{"arch": "nf_resnet", "stem": "deep", "residual_scale": 0.1, "projector_out": 256, "optimizer": "adamw", "beta1": 0.9, "eps": 1e-08, "grad_clip": 0.5, "epochs": 18.6, "warmup_steps": 710}
Rows from block 2 of a small self-supervised image encoder, named by matrix and row number. Rows with one number belong to one channel. Each number is 500 + 40 x the weight over its row's rms, rounded and kept within 0 to 999. All counts start at 0. Numbers have three digits each.
After each channel's rows are labels from the 100 images, of 14848, where the channel reaches its highest value: "top examples" is what is common among them. Only what is clearly more common there than usual is listed. The data: photos of arthropod specimens (BIOSCAN-5M).
# convs0: first 3x3 conv (model.blocks.2.convs.0.weight, 48x48x3x3, standardized in use, each kernel summed), inputs 0-47
# convs1: second 3x3 conv (model.blocks.2.convs.1.weight, 48x48x3x3, standardized in use, transposed, each kernel summed), outputs 0-47

convs0.19:436484583522553497488528461507476426504526493468461529495328552504537534536470486481505516480466501503469477509477525464517518438505481519482474
convs1.19:442524426491524484494498455490538402486504508456425509527555521514494470509406475451506504559560561492458471513514462473556523586489509490506525
top examples: order Coleoptera

convs0.43:429570590491539547547491443545496490543502548489481474524554519449491548585495495499491551487466454489465480511536516511481486548513465525546403
convs1.43:472519484555546509474557530449457491431559439466452516591470470492516501438499470481545508457474511462443442476525463508534490477413523502562480
top examples: order Hymenoptera

convs0.20:472500578523573475491497526551506501527466557492491507524499465501502532547433532384548522446496445500541538509544477425479481527521561484554458
convs1.20:548474516517526510507555581524504506466457473516418482500502513505490462442533581562514548439451490525518484469518544533444495441400501475543535
top examples: order Hymenoptera

convs0.27:457507538498531542548550448538490480488494515503510513511529458513574516540509466471460569406514552502546558516480515469531455453551447608518524
convs1.27:515520502633542512468511478495456529470521481454463476546487509467507521477525511555457546471503530402453468454468514507511511453388531489486500
top examples: order Hymenoptera

convs0.17:467534574475563482532538555463474425482487499488458470531551441531509530510492534529481589458446523520537517540533543479541510409524453538462485
convs1.17:576505565528528580434482504550415523500551504498496510474502545449526551491472515517458484462430531566488494474463554507488522446455499435449494
top examples: order Hymenoptera

convs0.21:481514561460547487503525505551484518482463518480499569515514534515512533532445508389503569477528555385472527489460525488513449494531570541525471
convs1.21:526508508643539481495491475521480536513486548500473495542528535487458477527501491551455538491569476405485499476502510447474550491435492537425540
top examples: order Hymenoptera

convs0.37:419472548547540457550605551549454510525498502491460528451499440544513539483452514458484594494498466506447487530519476460523524505492468530552474
convs1.37:519474479554427558456534505591516515517470549525498466482490502492490516476519499576445452510551521462530570421460528493502539486542485540407524
top examples: order Hymenoptera

convs0.4:473547504513557488496514484538555495466542440461478502492521563436501520515484525443467595442495608538474517453550534499518507495479446546564480
convs1.4:559496491536549510415440502577522480531505526548470492456455547467487520519509487509403509470488531479535519404505523491508481483466396491465530
top examples: order Hymenoptera

convs0.32:496461551563475509527490490437522500539503500506483563510505431555462490575486427465497525446473439528473536466553533411507453481503535454574493
convs1.32:476465497477504495479494618537521500482523443510511597443457487492474548472549384541513521516454500516533468499480511542499433452458517492535503
top examples: order Coleoptera

convs0.26:509506480517514547514487513483453513535460536526476484551483488515464511478590402480495528521465473474547554525473529510477400497575580456548443
convs1.26:496507537516403504565452620531516516530519529494505565536559560481481523480485428502572445504517465471475496493493521457485559518546528530492489
top examples: order Hymenoptera

convs0.16:459529544442496514501519442539438543490551542484507516462480525538510518575520442443424583459524566437499486439461527496501562495528521517536500
convs1.16:548472471531513492492487487606528493492445497502494453530471554505487431514535532568483617522470516490480519474564458451483529587503481463462506
top examples: order Hymenoptera

convs0.25:460530501491533506487506438556453481561484615516466500521505472489499554546534519491493564482557459525564518471441474454476493460589502468538450
convs1.25:539504546486439500567547465409503543489485492512507419461508489503584477503558572479462469523483466548600508487506516488539501487520428496525487
top examples: order Hymenoptera

convs0.12:439538553456507491478509456486465480538613532486517478463491531560477480511533433409404570515501522447492494454508547512516516499541487518483502
convs1.12:558488482533493465480464538610468456490415507487491527513456531504465463499510530583557604514474526484477508492511470478465465550446542452483516
top examples: order Hymenoptera

convs0.45:461537510466528512499428482570506516486578539493467510507482551433579544509486539454463599421504576474458498468494492517475544532534473500502490
convs1.45:571499509482521477451478506535517502562477600504488490520481560457452494535531513527409545525487475490522461459566569437509479499471441484424513
top examples: order Hymenoptera

convs0.31:493575514513492553508475485476531504445509489535498548510504441530449469561490458499500512437474479531507493452562523467431479422540519551541385
convs1.31:481500467520510473465498494518502547548479404501608537435472488456463617517544460513490545499460514502516488472450545474518474473514523509504579
top examples: order Coleoptera

convs0.28:400525538449575542491542518510415449475495535537494523558512456510545491522493527528485585474438505479540481534482532513514485442535538564473467
convs1.28:602503582530475558518458509521392556497528493474513490498526539464493502515482521496457470471432562522493444500485567528512512418474481468487514
top examples: order Hymenoptera

convs0.1:434479542455572557565532457509476435530544479487506513513448494518491489519473465467481533471446544403407514469555510445513461517548489489494492
convs1.1:484459474512531463547557421468501498441476410499505498515529510581493481563477533483552492445509496506469496556482422518489551531519564535572462
top examples: order Coleoptera

convs0.10:400528512508523549486567502472488406527620532500496479532463538498498533472515459456461598542499524502506499471502501486500520507564488542474476
convs1.10:498476504442460500542465512556552458494488485466495433492485469468555444459576545526474571438485507504501470524575484554517452527480498498610499
top examples: order Coleoptera

convs0.46:452545525502526498509508437524516486527518539525420528408493473414539545501452486471481550503480480528354508484500536474500519522465462514495481
convs1.46:499487580481402496548549505502494506491458457579508403447490486517535488459532506487493433514473497524549570542437467527479526523549484491520449
top examples: order Hymenoptera