Rows from block 6, named by matrix and row number. Rows with one number belong to one channel. Each number is 128 + 24 x the weight over its row's rms, rounded and kept within 0 to 255. All counts start at 0. Numbers have three digits each. After the name is the row's rms in percent of the matrix's.
# convs0: first 3x3 conv (model.blocks.6.convs.0.weight, 64x64x3x3, standardized in use), inputs 60-63, a 3x3 kernel for each
# convs1: second 3x3 conv (model.blocks.6.convs.1.weight, 64x64x3x3, standardized in use, transposed), outputs 60-63, a 3x3 kernel for each
convs0.0 103:121078104136104125127087106131124112137125099153148125166165176205209212184186183115127122118135124150164151
convs0.1 112:126152148104126116093105088120118111132130129144145135110071096066010047100069090141121126119096096136139139
convs0.2 100:096107110114134113076120101117122109112092066105104118124108127095112153131116135127143142152135114139130113
convs0.3 102:118113119109111130122132159113065054161144113188196183137146142139144133115125103087102104148141140157172149
convs0.4 108:121114125134134139140120119151151124147129101111099112146166159120131120073070060120131124117104097110112109
convs0.5 105:116124120155146142157161146158125102155122091157139105065077072093107100094106114105107099106089095119108113
convs0.6 104:098124103094099112098120125144155176134133141130123129135130132142129131106077094169164164113123108090090088
convs0.7 102:129147139126111147115088088072086100134140132128122115112107110138135137169169168089094103162170168159181183
convs0.8 100:140129135154137126136120131113118124118117113109109111109122125127143172139147156129137138134171181132169176
convs0.9 100:123125135126114121128115131166160146168132089179158108120121126171178174165170169123123119148149143152153144
convs0.10 105:124131121138133109131101097170139123123128143073114157137138138127135130078089086133132117134136123109111117
convs0.11 100:093084125102105109147165168076085078111137158141155170140131133142146146138154141113110097142157152151163156
convs0.12 103:131136155132118110105104097115105110101106139082136156119135118127141137108125122087082092133139135133134140
convs0.13 103:128130125110097106116122141135131129146139138147152148076086092102098104116115112102082085126145156168170159
convs0.14 090:117115126132151139121156133092115127079089078062086070153144122141121122138128140112129155123138162126128141
convs0.15 097:101104139073100177092091147102118095094133098096114100167156114155125078142142119131129136134140157106112135
convs0.16 104:146135101159152112142147118111119137096145165115132153100129152101122154096117158143152149121144154123125140
convs0.17 105:101109147095099153119124162135113126131141145113114127161132089157133105159122100154135087180162098107116099
convs0.18 098:114133111109118133100105113133108130148125090136119091121142108113110114129141139139146138140136144110113102
convs0.19 103:119107091139123094113107122152133130106119151110111114098159180111179198131170175131151149133164165106123144
convs0.20 106:121115113119128107099091109147133126143134124140136109103093136081063118117137132153147137152120126122106103
convs0.21 102:109136104113146132120119098100123152113108127115119111126127118142152125104108099141142129122127127104097110
convs0.22 103:094120133067092121097102154145147148132137144139145145124078063135096074131095075136102090132076056137067040
convs0.23 093:125112120124112138118124134147140141109108117101094107132134132161146149156142148137128147134134161116121139
convs0.24 103:156183134109143123108058099137144166173158133160139109143161142135143141132124125088103112127103112137135141
convs0.25 102:114104092118164155094140141102115160134093096143125116149160155125125143099070106120152139109081100125114114
convs0.26 086:138140102116122113089098133122083066133114122125148160133135135153136116152128104137125123148121103150134120
convs0.27 085:140135103116117108082103134119072067133101114133148154133132137147133119145127105140128119149118097155135120
convs0.28 100:071096132064091132110127152106116139069107150109099127150113114180119114164121103159141122153132111133124110
convs0.29 103:102169185099149188070103156105084085141138129146134142157112104165121113175140127131101085154138105193196182
convs0.30 096:124104138138111150137112146133106079182141080172154117122113121138115139130098112160133136185147126163141112
convs0.31 099:132140108104119112096108132096123143116105129136100070145142155136157140143163129155167152144155158125129121
convs0.32 096:162151117168149109135121121121100095075084134099142153137142130123125126139139148130133123095093113116117116
convs0.33 095:097102102135130124108101097149122107169132109171129115091143148092150134094160137151142134173161148152149133
convs0.34 101:117137111132131119141151137128142139099113135073096145106101129126143130135152123119121112095102088096099093
convs0.35 103:122105093152170151107134130100109131103124134145154148148127127126097109125108113125127120119125124176183179
convs0.36 087:124119106101110125073116148123084082133129141128155142135137127158135106158122116150133106154127100150128110
convs0.37 109:086130138059106143080118137123149156104130137132144130078103118069109119075122121148132145127132149133135122
convs0.38 102:101125130095116133108102122104092113099106142094110143141127107183148129184155134148138108202164113189161117
convs0.39 107:131125113103110117114120121141130131125112116128130130114111108154139138132114118128138140098113106047035047
convs0.40 106:126137114135142132153143123111122132111123124125137137159180170130131132114111112139147138128136142134137142
convs0.41 098:146130108174141100166136120134106115193173125165150128134129146135127152143141158142136128158133124112110127
convs0.42 103:134148132115129126111126135150125123172142127142132123128136138155154146124115123110097108165158157135135123
convs0.43 083:124101120124133114141154108125146144114093079118083061125125129106117143103118148116127138114138155129141156
convs0.44 107:090103121139146149176177171102118122078096122095131144121120122120128134133132136114133105106119104130140131
convs0.45 104:145158148095135150111131143151117093158165155138149160141141118108107095092081093119104112144165155124132116
convs0.46 086:123112131137135120128134109149183176130152162129112081134118127106122149087126168128133136098141167107118142
convs0.47 098:127121129130127130134144144144120112182164132137130144138137133136141136148135140155141108167153120096124151
convs0.48 105:147117119114107107122117147111099059120101073116072039090122159101127152071115147121145173111129161135132140
convs0.49 098:100127095116111133118102097119121094147132084144115085120113101105102102116144119138137149142147139121160136
convs0.50 100:115150104118169104111143087117116133124116120136121119139135124117099097154149108141119118145137116128122081
convs0.51 100:104127104114110125136117108128140150140124110124105113102107087126152123124136125128132121162167158139157133
convs0.52 105:112093101130117134109097099129127129149128103151140124121131126117128123111137129143161152138159141101120097
convs0.53 100:106113095137135111131136117082113146075106138128121133095115118088108098134160144126142142105116103173190174
convs0.54 094:134131116110139135077118127122137168107140140146146121131109133122073132129097126131159148126098135119113122
convs0.55 103:142130122130124136106107108108107133119099108127114122100103106131143131118150125089109119132144116123130114
convs0.56 095:131153122133120120151127090150130106138109087094089125126128117131151133143150149138150140150155120122114108
convs0.57 105:141145124130148150126089105115124129140143132118123128138158152128136133134133129132120136088057087136165160
convs0.58 098:067086121068099132084129157150149166161156160165160160159135132150137136146133124155122094159124094146121112
convs0.59 096:104118129136117114142131122132129156129161188126137145135126150147128148136149169143135116125147169115136156
convs0.60 094:113115112122086112138113119114140146083136165089128158126114116150138121133110109144122125131131163119132159
convs0.61 100:090120140103126139106131164117138134123134132142137135136131127142132125135122121132125144098126175125138148
convs0.62 088:106100094099107114090120148135106101147148153142156145129137142147126123145121131150132098155128108146127119
convs0.63 104:131113100133127093146109085160153143130144165133138140101140167071128180081129178109141143118169174102102123
convs1.0 115:158168171192203197183195187115127135115116126111112118117110112091086091086080084130136131121132122114121120
convs1.1 110:132139111135145120135121114130122126117107105127124120131123146128121132131123134125139131142154145142142134
convs1.2 094:137138143111116124135125111141156151151179176128154164108126139096104135100115138136134107169157127138150144
convs1.3 104:128132116179192164176194169108133151093090121079073090126125117134137126112125117120100114137133136101089087
convs1.4 092:150118115113102105113132133141131126110098105121121135139134145125114132144137154140134144152147129117124103
convs1.5 106:140122131140118136113092124124122142121131162147161169105096093092089098103104104109097099124121113124115118
convs1.6 088:117108123118108119156192185133120132144143159107125150122121119127129124128113116119131134098078088141145138
convs1.7 094:114103114156147145137138145116128138091082105083065095140136138120114111132124117095074063156149138148143139
convs1.8 108:111113131122106125141114105181162132173152119161143122107124136076086106075087115123102092139120106138129131
convs1.9 104:199204168219223195182187183107120147090106133107125146108102103105104111111113116121145133101109110116117130
convs1.10 100:164159145139127128130142146148148130146141131140136124123103108121085109139116124120114135123135129124139138
convs1.11 104:090090121122128156144144145116130142090086114071067098110105107098095104121116122100099112131148145086097090
convs1.12 091:140148115122128114126139129116129133154151143176160151122117145114105136117117124135141132147173156117135127
convs1.13 113:115127116143142115129124109135146154065068088104114131113115124128131129134130137099099111129138132075080092
convs1.14 099:121109100128101106124100129119110137133135162098098122167186167168202186128154143105098097113094103155153151
convs1.15 105:116171142115164151097151155152171150151160130132134094162165156179202173181183152148135112111099099128113123
convs1.16 096:152165149143164142137160165120123121150167140152137124138127117138154117121118123147174181131151162151166154
convs1.17 104:141103081120111085092092076105125118099147141114123119145120117181145125173128127081094134073108155128172185
convs1.18 108:135127142108096137133117150107092100087088107129120127122130120112125125104096101128172173117126138122147139
convs1.19 093:109120136120107138115100108125131144127145146095116118148137145138124153146129154118092104106084082155144147
convs1.20 094:130123133139139144162146147106115156089111172073108154119119111141146137146166149121141167092100132121135139
convs1.21 101:141125147126106127141147168128131134140150150153164161105101109104073103131090104148148140142140135138145138
convs1.22 093:162133113149126110121108121146154184148174181129152158113126132136129128134133121110110151135116167170136167
convs1.23 097:133138163156143179148127168089121151097124163082108148151157127179178141151157128099105135107103134155138126
convs1.24 098:150140139124127174110118158114121127094111136106141141146134146116109109105093092155158145147142139136135129
convs1.25 116:137123159106111159102113147129112118129124131130121138107098102107093106098079106144154145145151130115134119
convs1.26 092:115141135115124133132146156160163165112111130110117128141115103140117113131126143123126136147146150112115125
convs1.27 095:108136136114123130132147158154155162109107128108125130142121106140118115125117138125126132145144147110113123
convs1.28 093:099124121077115123054100127137126134164145151145137132135130100132118073127121085102116120084108130146138146
convs1.29 103:127118094135136104102116091124127131077093092092081090140118151142116140137123140060082109135138132101113100
convs1.30 095:150131095156161125132151136092123152064072114082084102163173140173191154141160140093074118108093122103089117
convs1.31 111:156150155145145151137153153143129135154142134139130146102081094092072081118108109158165148152140145150120135
convs1.32 094:113133127130140126125162130114122129167161152159162142123117125108104096132113102133171168145177174139156146
convs1.33 100:146119139130128137140136142097104128055075128066091124116128136116136144128158153109137165124142153129144143
convs1.34 088:151147154139155145115152128132135141145149151136146153119081098130110093133148128133186170145192189146150149
convs1.35 098:158155138151117126116083112145143130124105102132118112118135142111145146136186170138113115187174167149113142
convs1.36 091:094129127090107117119134148172178176110117132083104107153134108149125115133123132090099116154149157133130138
convs1.37 091:087126138085145147095132163161144140165141126160135127154145132170163134172161133163166126140157118136152121
convs1.38 097:098100099085107107075120131122117135110088114107086104147143121123106076125114070071087116085113142129127131
convs1.39 092:119121120124128138139125150172153157155144144146135140140154156122134129124122123075072091131111113165175166
convs1.40 104:122128114115120116121115122137127116122116103102091086119111121140137141138131126125127123123115126114117130
convs1.41 101:123123106112123120112123129115122140096128156102107120135157148145177158115137135116120127117108123147156157
convs1.42 105:144157129180181162153164164121144150111138167094125155112104117122116127120121133085069082099090076105101101
convs1.43 098:117122105130114108148136127143156156129134128145118112111134167109115150114118131124119107155153152133131131
convs1.44 098:145151154133133129104109109120116115129113116146126130094098092104122117129133137161153173121116134083098128
convs1.45 113:135153124188194170189199188123130136134154163124117133126126127131138151122148143134111128121064091141112114
convs1.46 096:131131123118115118125136135104109109111112114183173158107109123136127129158147122148158153145145150117119134
convs1.47 098:117102090119115108092101104123131138119155174108116118134141148180181154158146133114116127075081115144167186
convs1.48 117:117138150134146160116135163124142175094129171104129165126109066134114060135121075100120131104128143110119124
convs1.49 110:103113115098124116124137131143131115098107092128130098108105106107126139133134158150169137153167137114131121
convs1.50 104:130118090114132091109110081116103105108084107120118121142135138134153156135161169153158162127123144129107115
convs1.51 106:124108123111101128114124136137139125132139122117126116149121144131074107132085100130140126122132139138135149
convs1.52 082:119113128095112138113122139136130135128118125127124124124126145166146172128122149130136129160174156154169153
convs1.53 099:122120139129118130154143124130123118119098101124114125119099121124095106156136128138156158162167184103100114
convs1.54 113:152135122125113129135121148142128112119110110128108122106141135119156140141148149141145134152171150137161150
convs1.55 082:112102123113112128111114124121116120120123127174156143124111121137125149113116126126145153160194178129127121
convs1.56 111:085083103112115115121165127130143144132127135126137127118103122118096101124116118118152140150198176131153153
convs1.57 110:145119109145134135110100121124108125100085095124117122137120133104097105127127122156170149154160153097092100
convs1.58 098:099113107078101110069087105157164176142162176120139144154155130178172130152152119091102114089099115144147149
convs1.59 096:127127139097113138104121145125124112162187163148168140122138122175199146165163118133150156113124142155158175
convs1.60 102:139172172192206200162164162096125145106123152103129149141157150155185175134172168114100146112086130151099114
convs1.61 092:128146141149142153121119131125152186126158209103148180118122116132152120126139131135138147098096105096099115
convs1.62 087:115128125091106120115115136155164169116134155078094113173177131172165133119128124068079103118117137144137138
convs1.63 094:082149152088153142070123123124119125121121131088095114154142154138145173138135158098092089121108056167170123