config.toml
dataset = "photos of arthropod specimens (BIOSCAN-5M)"
color_jitter = 0.6
arch = "nf_resnet"
projector_hidden = 1024
learning_rate = 0.0041
beta1 = 0.9
epochs = 18.6
warmup_steps = 710
Rows from block 4 of a small self-supervised image encoder, named by matrix and row number. Rows with one number belong to one channel. Each number is 50 + 15 x the weight over its row's rms, rounded and kept within 0 to 99. All counts start at 0.
After each channel's rows are labels from the 100 images, of 14848, where the channel reaches its highest value: "top examples" is what is common among them. Only what is clearly more common there than usual is listed. The data: photos of arthropod specimens (BIOSCAN-5M). In brackets: how many of the 100.
# convs0: first 3x3 conv, stride 2 (model.blocks.4.convs.0.weight, 64x48x3x3, standardized in use, each kernel summed), inputs 0-47
# convs1: second 3x3 conv (model.blocks.4.convs.1.weight, 64x64x3x3, standardized in use, transposed, each kernel summed), outputs 0-63

convs0.5:59 29 38 43 55 73 40 53 17 42 49 51 52 48 34 54 48 30 80 61 38 54 81 38 47 54 80 42 21 22 63 42 64 32 53 48 41 58 48 52 49 62 65 46 57 17 34 49
convs1.5:35 50 40 56 47 42 71 67 69 39 39 46 57 55 54 49 69 49 41 65 50 52 37 48 39 71 60 54 09 57 67 49 47 37 80 62 44 35 52 48 56 48 50 49 44 63 50 56 48 27 10 30 09 85 53 51 41 40 60 46 65 53 58 84
top examples: order Coleoptera (40)

convs0.42:70 26 49 59 38 54 36 79 52 00 49 47 40 38 48 60 36 37 53 52 32 57 32 44 32 56 36 72 42 47 69 52 46 49 61 61 72 43 41 65 61 61 54 41 70 33 49 32
convs1.42:35 66 55 55 44 31 46 50 52 46 56 32 36 70 22 51 65 76 64 43 50 45 52 94 54 52 31 66 58 55 44 66 52 64 38 51 41 50 29 61 62 52 25 59 21 69 27 62 63 53 26 37 46 31 45 63 22 45 34 77 56 50 68 36
top examples: order Hymenoptera (69)

convs0.17:35 79 53 37 42 71 39 51 51 43 36 50 53 39 37 27 16 42 24 49 73 61 65 67 32 49 61 42 43 50 63 48 30 36 52 37 53 35 43 64 68 47 37 33 54 34 25 85
convs1.17:81 26 41 36 60 56 56 50 75 64 32 49 51 42 64 47 47 34 41 74 47 56 45 35 60 46 35 46 51 56 66 49 63 28 44 32 45 65 47 09 71 53 46 37 80 47 51 15 11 53 53 56 54 66 28 60 54 59 76 47 49 38 47 49
top examples: order Coleoptera (71)

convs0.25:44 26 47 66 53 53 52 34 41 62 45 44 33 15 56 38 43 23 63 55 39 31 63 69 63 50 83 69 54 62 27 46 30 54 43 71 42 70 31 50 50 43 40 51 38 82 40 33
convs1.25:35 43 55 85 48 65 49 40 51 38 55 35 33 50 19 65 30 50 56 28 41 78 49 59 54 57 51 37 18 45 35 54 33 54 95 58 31 50 39 61 15 67 55 53 44 63 74 56 65 51 59 45 43 25 70 46 58 45 53 42 47 65 59 44
top examples: order Hymenoptera (44)

convs0.3:53 41 48 70 56 43 36 70 70 34 44 57 37 43 45 61 39 71 39 47 38 67 28 39 58 48 10 61 76 40 57 43 20 53 59 44 71 60 63 34 59 51 51 40 90 52 48 32
convs1.3:40 70 70 47 23 38 41 46 45 49 57 48 47 59 41 43 68 85 46 47 56 31 73 94 62 61 36 52 74 59 46 46 39 72 34 50 43 63 39 60 51 56 22 49 21 50 25 52 43 53 48 54 59 14 43 53 39 67 43 59 38 54 64 25
top examples: order Hymenoptera (45)

convs0.62:38 38 43 88 57 68 43 48 39 54 41 74 61 41 43 37 45 34 58 42 44 53 76 47 50 66 40 30 57 33 53 29 42 60 59 28 73 52 36 60 74 40 58 25 87 28 57 54
convs1.62:36 57 34 45 58 42 40 53 48 72 53 73 81 66 80 57 39 83 55 44 43 49 34 48 52 68 38 64 62 52 69 25 60 61 27 45 59 12 42 35 50 54 60 64 31 48 37 22 51 42 36 41 35 57 67 41 49 44 18 67 33 39 50 65
top examples: order Hymenoptera (50)

convs0.14:44 29 42 44 38 48 36 55 53 29 31 65 63 44 48 27 18 43 39 49 47 65 62 50 38 49 51 54 38 43 60 42 33 41 64 40 58 49 32 70 91 52 49 31 50 47 33 97
convs1.14:38 53 59 39 56 43 54 45 67 54 44 75 50 69 61 50 39 61 31 63 56 48 41 66 60 53 41 42 55 66 53 57 64 49 43 50 44 43 48 23 57 40 46 66 40 72 68 00 21 45 39 55 46 57 49 93 46 30 42 48 51 25 37 46
top examples: order Coleoptera (52)

convs0.35:56 36 54 43 47 49 37 38 49 49 45 35 29 48 48 53 84 52 55 42 54 28 48 43 48 67 48 46 41 45 55 38 80 49 43 44 49 52 65 52 01 39 61 38 58 59 19 06
convs1.35:86 55 48 37 57 54 52 48 61 61 53 61 61 61 67 48 32 47 41 60 48 50 52 47 50 41 35 52 48 64 62 54 51 46 41 68 49 38 80 68 72 55 64 55 68 42 42 77 73 50 43 22 44 66 73 00 41 65 71 42 44 53 52 52
top examples: order Coleoptera (49)

convs0.9:48 42 36 76 47 51 26 63 34 53 41 64 56 58 60 51 50 38 47 40 63 46 52 47 18 75 45 36 42 42 89 34 43 58 56 42 59 33 45 52 51 44 65 35 95 22 42 35
convs1.9:55 57 48 40 53 45 49 60 47 59 56 57 53 79 66 52 43 54 66 36 40 38 33 63 63 53 63 46 63 50 51 50 73 50 31 31 82 28 30 61 41 46 47 73 31 47 33 53 49 48 18 42 29 60 63 47 42 34 00 74 26 33 35 55
top examples: order Hymenoptera (60)

convs0.60:55 53 45 46 52 30 37 18 51 71 37 51 50 45 50 29 52 19 51 74 55 29 65 77 56 65 69 50 15 35 42 38 73 56 46 41 41 44 36 70 39 40 63 25 57 61 40 39
convs1.60:31 35 49 51 35 58 30 56 51 64 43 34 57 21 81 54 35 50 66 60 47 53 54 29 22 51 41 52 37 54 41 59 18 55 70 42 49 36 56 53 65 58 86 35 76 34 66 53 48 73 69 33 49 50 67 43 80 62 60 42 50 64 66 74
top examples: order Hymenoptera (55)

convs0.54:63 40 51 37 45 54 35 34 45 39 50 41 33 46 45 57 99 47 60 38 54 31 42 41 46 67 49 51 34 45 53 45 63 42 46 45 54 56 54 47 09 39 61 53 56 57 23 04
convs1.54:68 49 62 37 57 50 58 45 55 51 51 73 58 71 58 49 24 60 33 56 54 48 49 55 48 38 46 45 48 62 63 55 45 46 47 62 46 41 70 70 67 43 50 72 50 64 43 87 80 46 38 23 45 62 71 00 48 62 60 51 54 67 43 54
top examples: order Coleoptera (61)

convs0.45:48 38 49 48 63 71 28 55 24 48 30 44 42 57 29 48 46 34 73 42 48 62 90 53 56 57 85 53 23 43 61 37 66 33 51 39 38 51 52 47 49 65 50 47 55 16 25 51
convs1.45:60 41 46 60 48 58 65 65 81 38 28 46 46 49 52 48 71 44 49 64 47 51 21 42 43 67 49 51 06 53 55 32 45 41 81 40 41 39 47 51 47 52 51 33 61 51 49 57 37 39 20 37 19 86 47 51 41 54 68 38 37 53 64 88
top examples: order Coleoptera (69)

convs0.49:61 51 56 51 50 63 42 39 42 43 55 54 35 44 42 69 85 53 64 44 42 31 47 28 54 72 37 42 37 32 45 48 51 50 32 52 48 64 60 31 15 41 75 55 62 58 32 02
convs1.49:70 61 52 37 50 48 60 45 58 60 47 77 75 70 66 51 37 72 36 53 51 40 60 57 45 47 51 38 55 52 71 54 53 45 38 72 55 41 77 69 56 43 36 74 46 48 38 79 79 51 43 30 43 61 63 00 48 51 51 52 57 64 44 55
top examples: order Coleoptera (60)

convs0.7:63 38 33 66 55 58 45 37 21 65 48 62 52 35 67 44 33 26 63 55 46 26 72 72 55 67 79 58 29 37 44 34 39 63 47 55 55 58 17 62 48 38 75 44 61 53 59 29
convs1.7:25 31 61 76 49 47 27 61 41 53 52 41 47 62 73 54 28 74 73 55 36 58 52 66 40 55 47 44 26 44 36 62 21 53 74 47 58 15 38 65 47 48 71 51 31 41 74 50 60 60 50 55 40 39 78 51 61 26 38 38 66 60 68 69
top examples: order Hymenoptera (56)

convs0.55:59 43 41 15 45 64 51 40 64 33 62 48 45 52 35 62 42 55 56 64 54 61 54 37 53 49 13 24 62 26 74 61 52 38 67 59 53 40 68 73 48 43 71 55 84 47 27 37
convs1.55:40 57 26 37 62 36 61 45 13 47 52 40 53 49 50 56 56 14 21 57 72 60 68 27 28 56 63 55 68 54 63 49 72 52 35 69 55 68 48 50 47 56 39 54 47 60 18 53 77 33 37 33 62 31 56 47 64 36 53 58 74 45 40 27
top examples: order Hymenoptera (42)

convs0.33:50 66 52 34 40 71 41 51 52 33 44 53 61 43 33 38 20 47 30 45 57 57 67 46 39 48 50 40 40 41 50 47 34 41 60 46 66 50 40 59 89 37 33 41 59 46 22 99
convs1.33:58 37 41 39 59 49 60 40 67 62 39 70 60 58 65 44 42 43 32 77 53 56 43 43 60 48 49 51 53 52 68 46 65 30 41 49 41 64 45 05 66 46 44 51 68 55 54 00 15 44 47 60 50 63 38 72 50 48 61 47 60 32 38 43
top examples: order Coleoptera (56)

convs0.4:50 51 64 59 66 60 46 39 44 56 53 32 12 43 38 30 29 40 70 56 46 62 70 70 67 43 79 69 41 26 49 55 69 56 60 49 55 44 50 60 31 32 46 33 79 44 29 28
convs1.4:49 33 33 57 42 68 28 65 58 64 45 36 52 19 47 39 40 49 80 39 35 56 52 30 10 57 38 45 48 47 56 25 43 68 72 41 45 33 56 53 46 54 74 29 55 28 52 53 45 40 64 39 46 41 47 44 71 64 76 61 43 50 83 79
top examples: order Hymenoptera (50)

convs0.27:55 57 44 90 46 49 30 55 27 51 61 46 37 35 62 50 49 29 72 41 58 43 66 47 39 68 59 77 30 33 50 36 43 54 56 62 67 57 19 54 50 38 72 35 75 35 25 41
convs1.27:49 48 52 74 53 59 37 38 50 55 56 46 50 64 34 51 31 71 99 39 35 39 40 73 52 62 49 46 43 39 65 42 39 51 72 55 52 23 28 59 40 55 67 59 18 54 70 58 70 49 72 58 28 45 69 56 37 36 29 49 68 51 61 45
top examples: order Hymenoptera (54)

convs0.20:60 27 44 64 51 55 48 42 56 35 45 60 42 46 57 38 46 65 37 79 33 64 39 30 49 51 17 59 69 21 69 44 23 63 32 37 63 50 57 55 59 52 84 31 77 43 45 38
convs1.20:26 73 37 52 30 31 57 49 54 59 66 37 57 51 56 49 67 65 52 57 47 43 70 77 59 59 42 50 60 51 67 73 52 58 22 71 62 61 61 56 49 67 22 57 33 30 26 55 57 46 48 52 46 23 57 59 30 51 42 31 48 51 62 00
top examples: order Hymenoptera (45)

convs0.43:48 82 47 39 45 76 32 43 58 43 48 54 29 41 43 34 06 44 28 35 63 57 70 60 44 43 59 49 53 41 56 50 31 37 53 41 69 35 37 59 57 37 36 36 72 48 25 77
convs1.43:84 34 42 52 48 55 57 58 60 66 29 52 49 49 60 47 55 43 45 74 48 47 52 28 50 48 53 49 59 36 71 26 52 25 48 31 50 72 31 19 68 50 36 28 74 33 58 17 09 50 65 62 55 61 30 66 51 61 57 40 51 37 65 49
top examples: order Coleoptera (64)

convs0.38:48 49 55 38 51 67 49 58 81 40 62 36 43 44 41 43 36 72 31 37 45 40 43 49 60 59 28 41 94 47 48 58 56 49 54 45 76 39 58 64 51 23 45 44 84 83 31 41
convs1.38:53 41 30 47 27 55 44 35 24 43 52 48 48 52 31 49 53 51 27 52 57 48 62 37 50 57 37 53 74 48 48 29 44 65 38 35 38 90 37 55 72 53 48 33 65 54 38 48 58 31 59 41 78 02 54 44 52 61 69 35 35 41 80 28
top examples: order Coleoptera (41)

convs0.12:54 41 50 41 36 67 37 49 22 03 30 43 48 49 62 55 37 16 64 67 44 64 58 63 39 59 58 55 30 48 44 45 47 59 55 78 64 37 53 54 49 56 43 58 86 33 46 33
convs1.12:49 68 56 53 34 61 39 42 22 60 52 29 36 29 44 51 66 55 83 44 42 60 57 57 49 52 49 47 43 45 36 56 41 60 85 31 39 22 36 68 32 57 60 29 25 79 49 64 61 59 57 67 65 52 43 56 32 24 36 84 68 52 61 57
top examples: order Hymenoptera (44)

convs0.0:65 59 35 40 64 65 39 52 46 52 65 61 29 79 32 30 39 53 49 43 75 46 53 53 48 44 40 49 43 65 86 42 58 30 18 36 37 51 58 71 49 70 72 36 46 70 29 31
convs1.0:38 33 39 64 57 18 47 61 52 52 67 42 42 56 46 52 41 23 49 37 53 55 36 48 29 36 68 58 54 46 47 57 58 41 60 56 99 61 47 47 47 34 37 68 62 16 24 54 51 78 48 48 48 54 36 46 65 54 32 40 66 54 36 56
top examples: order Hymenoptera (54)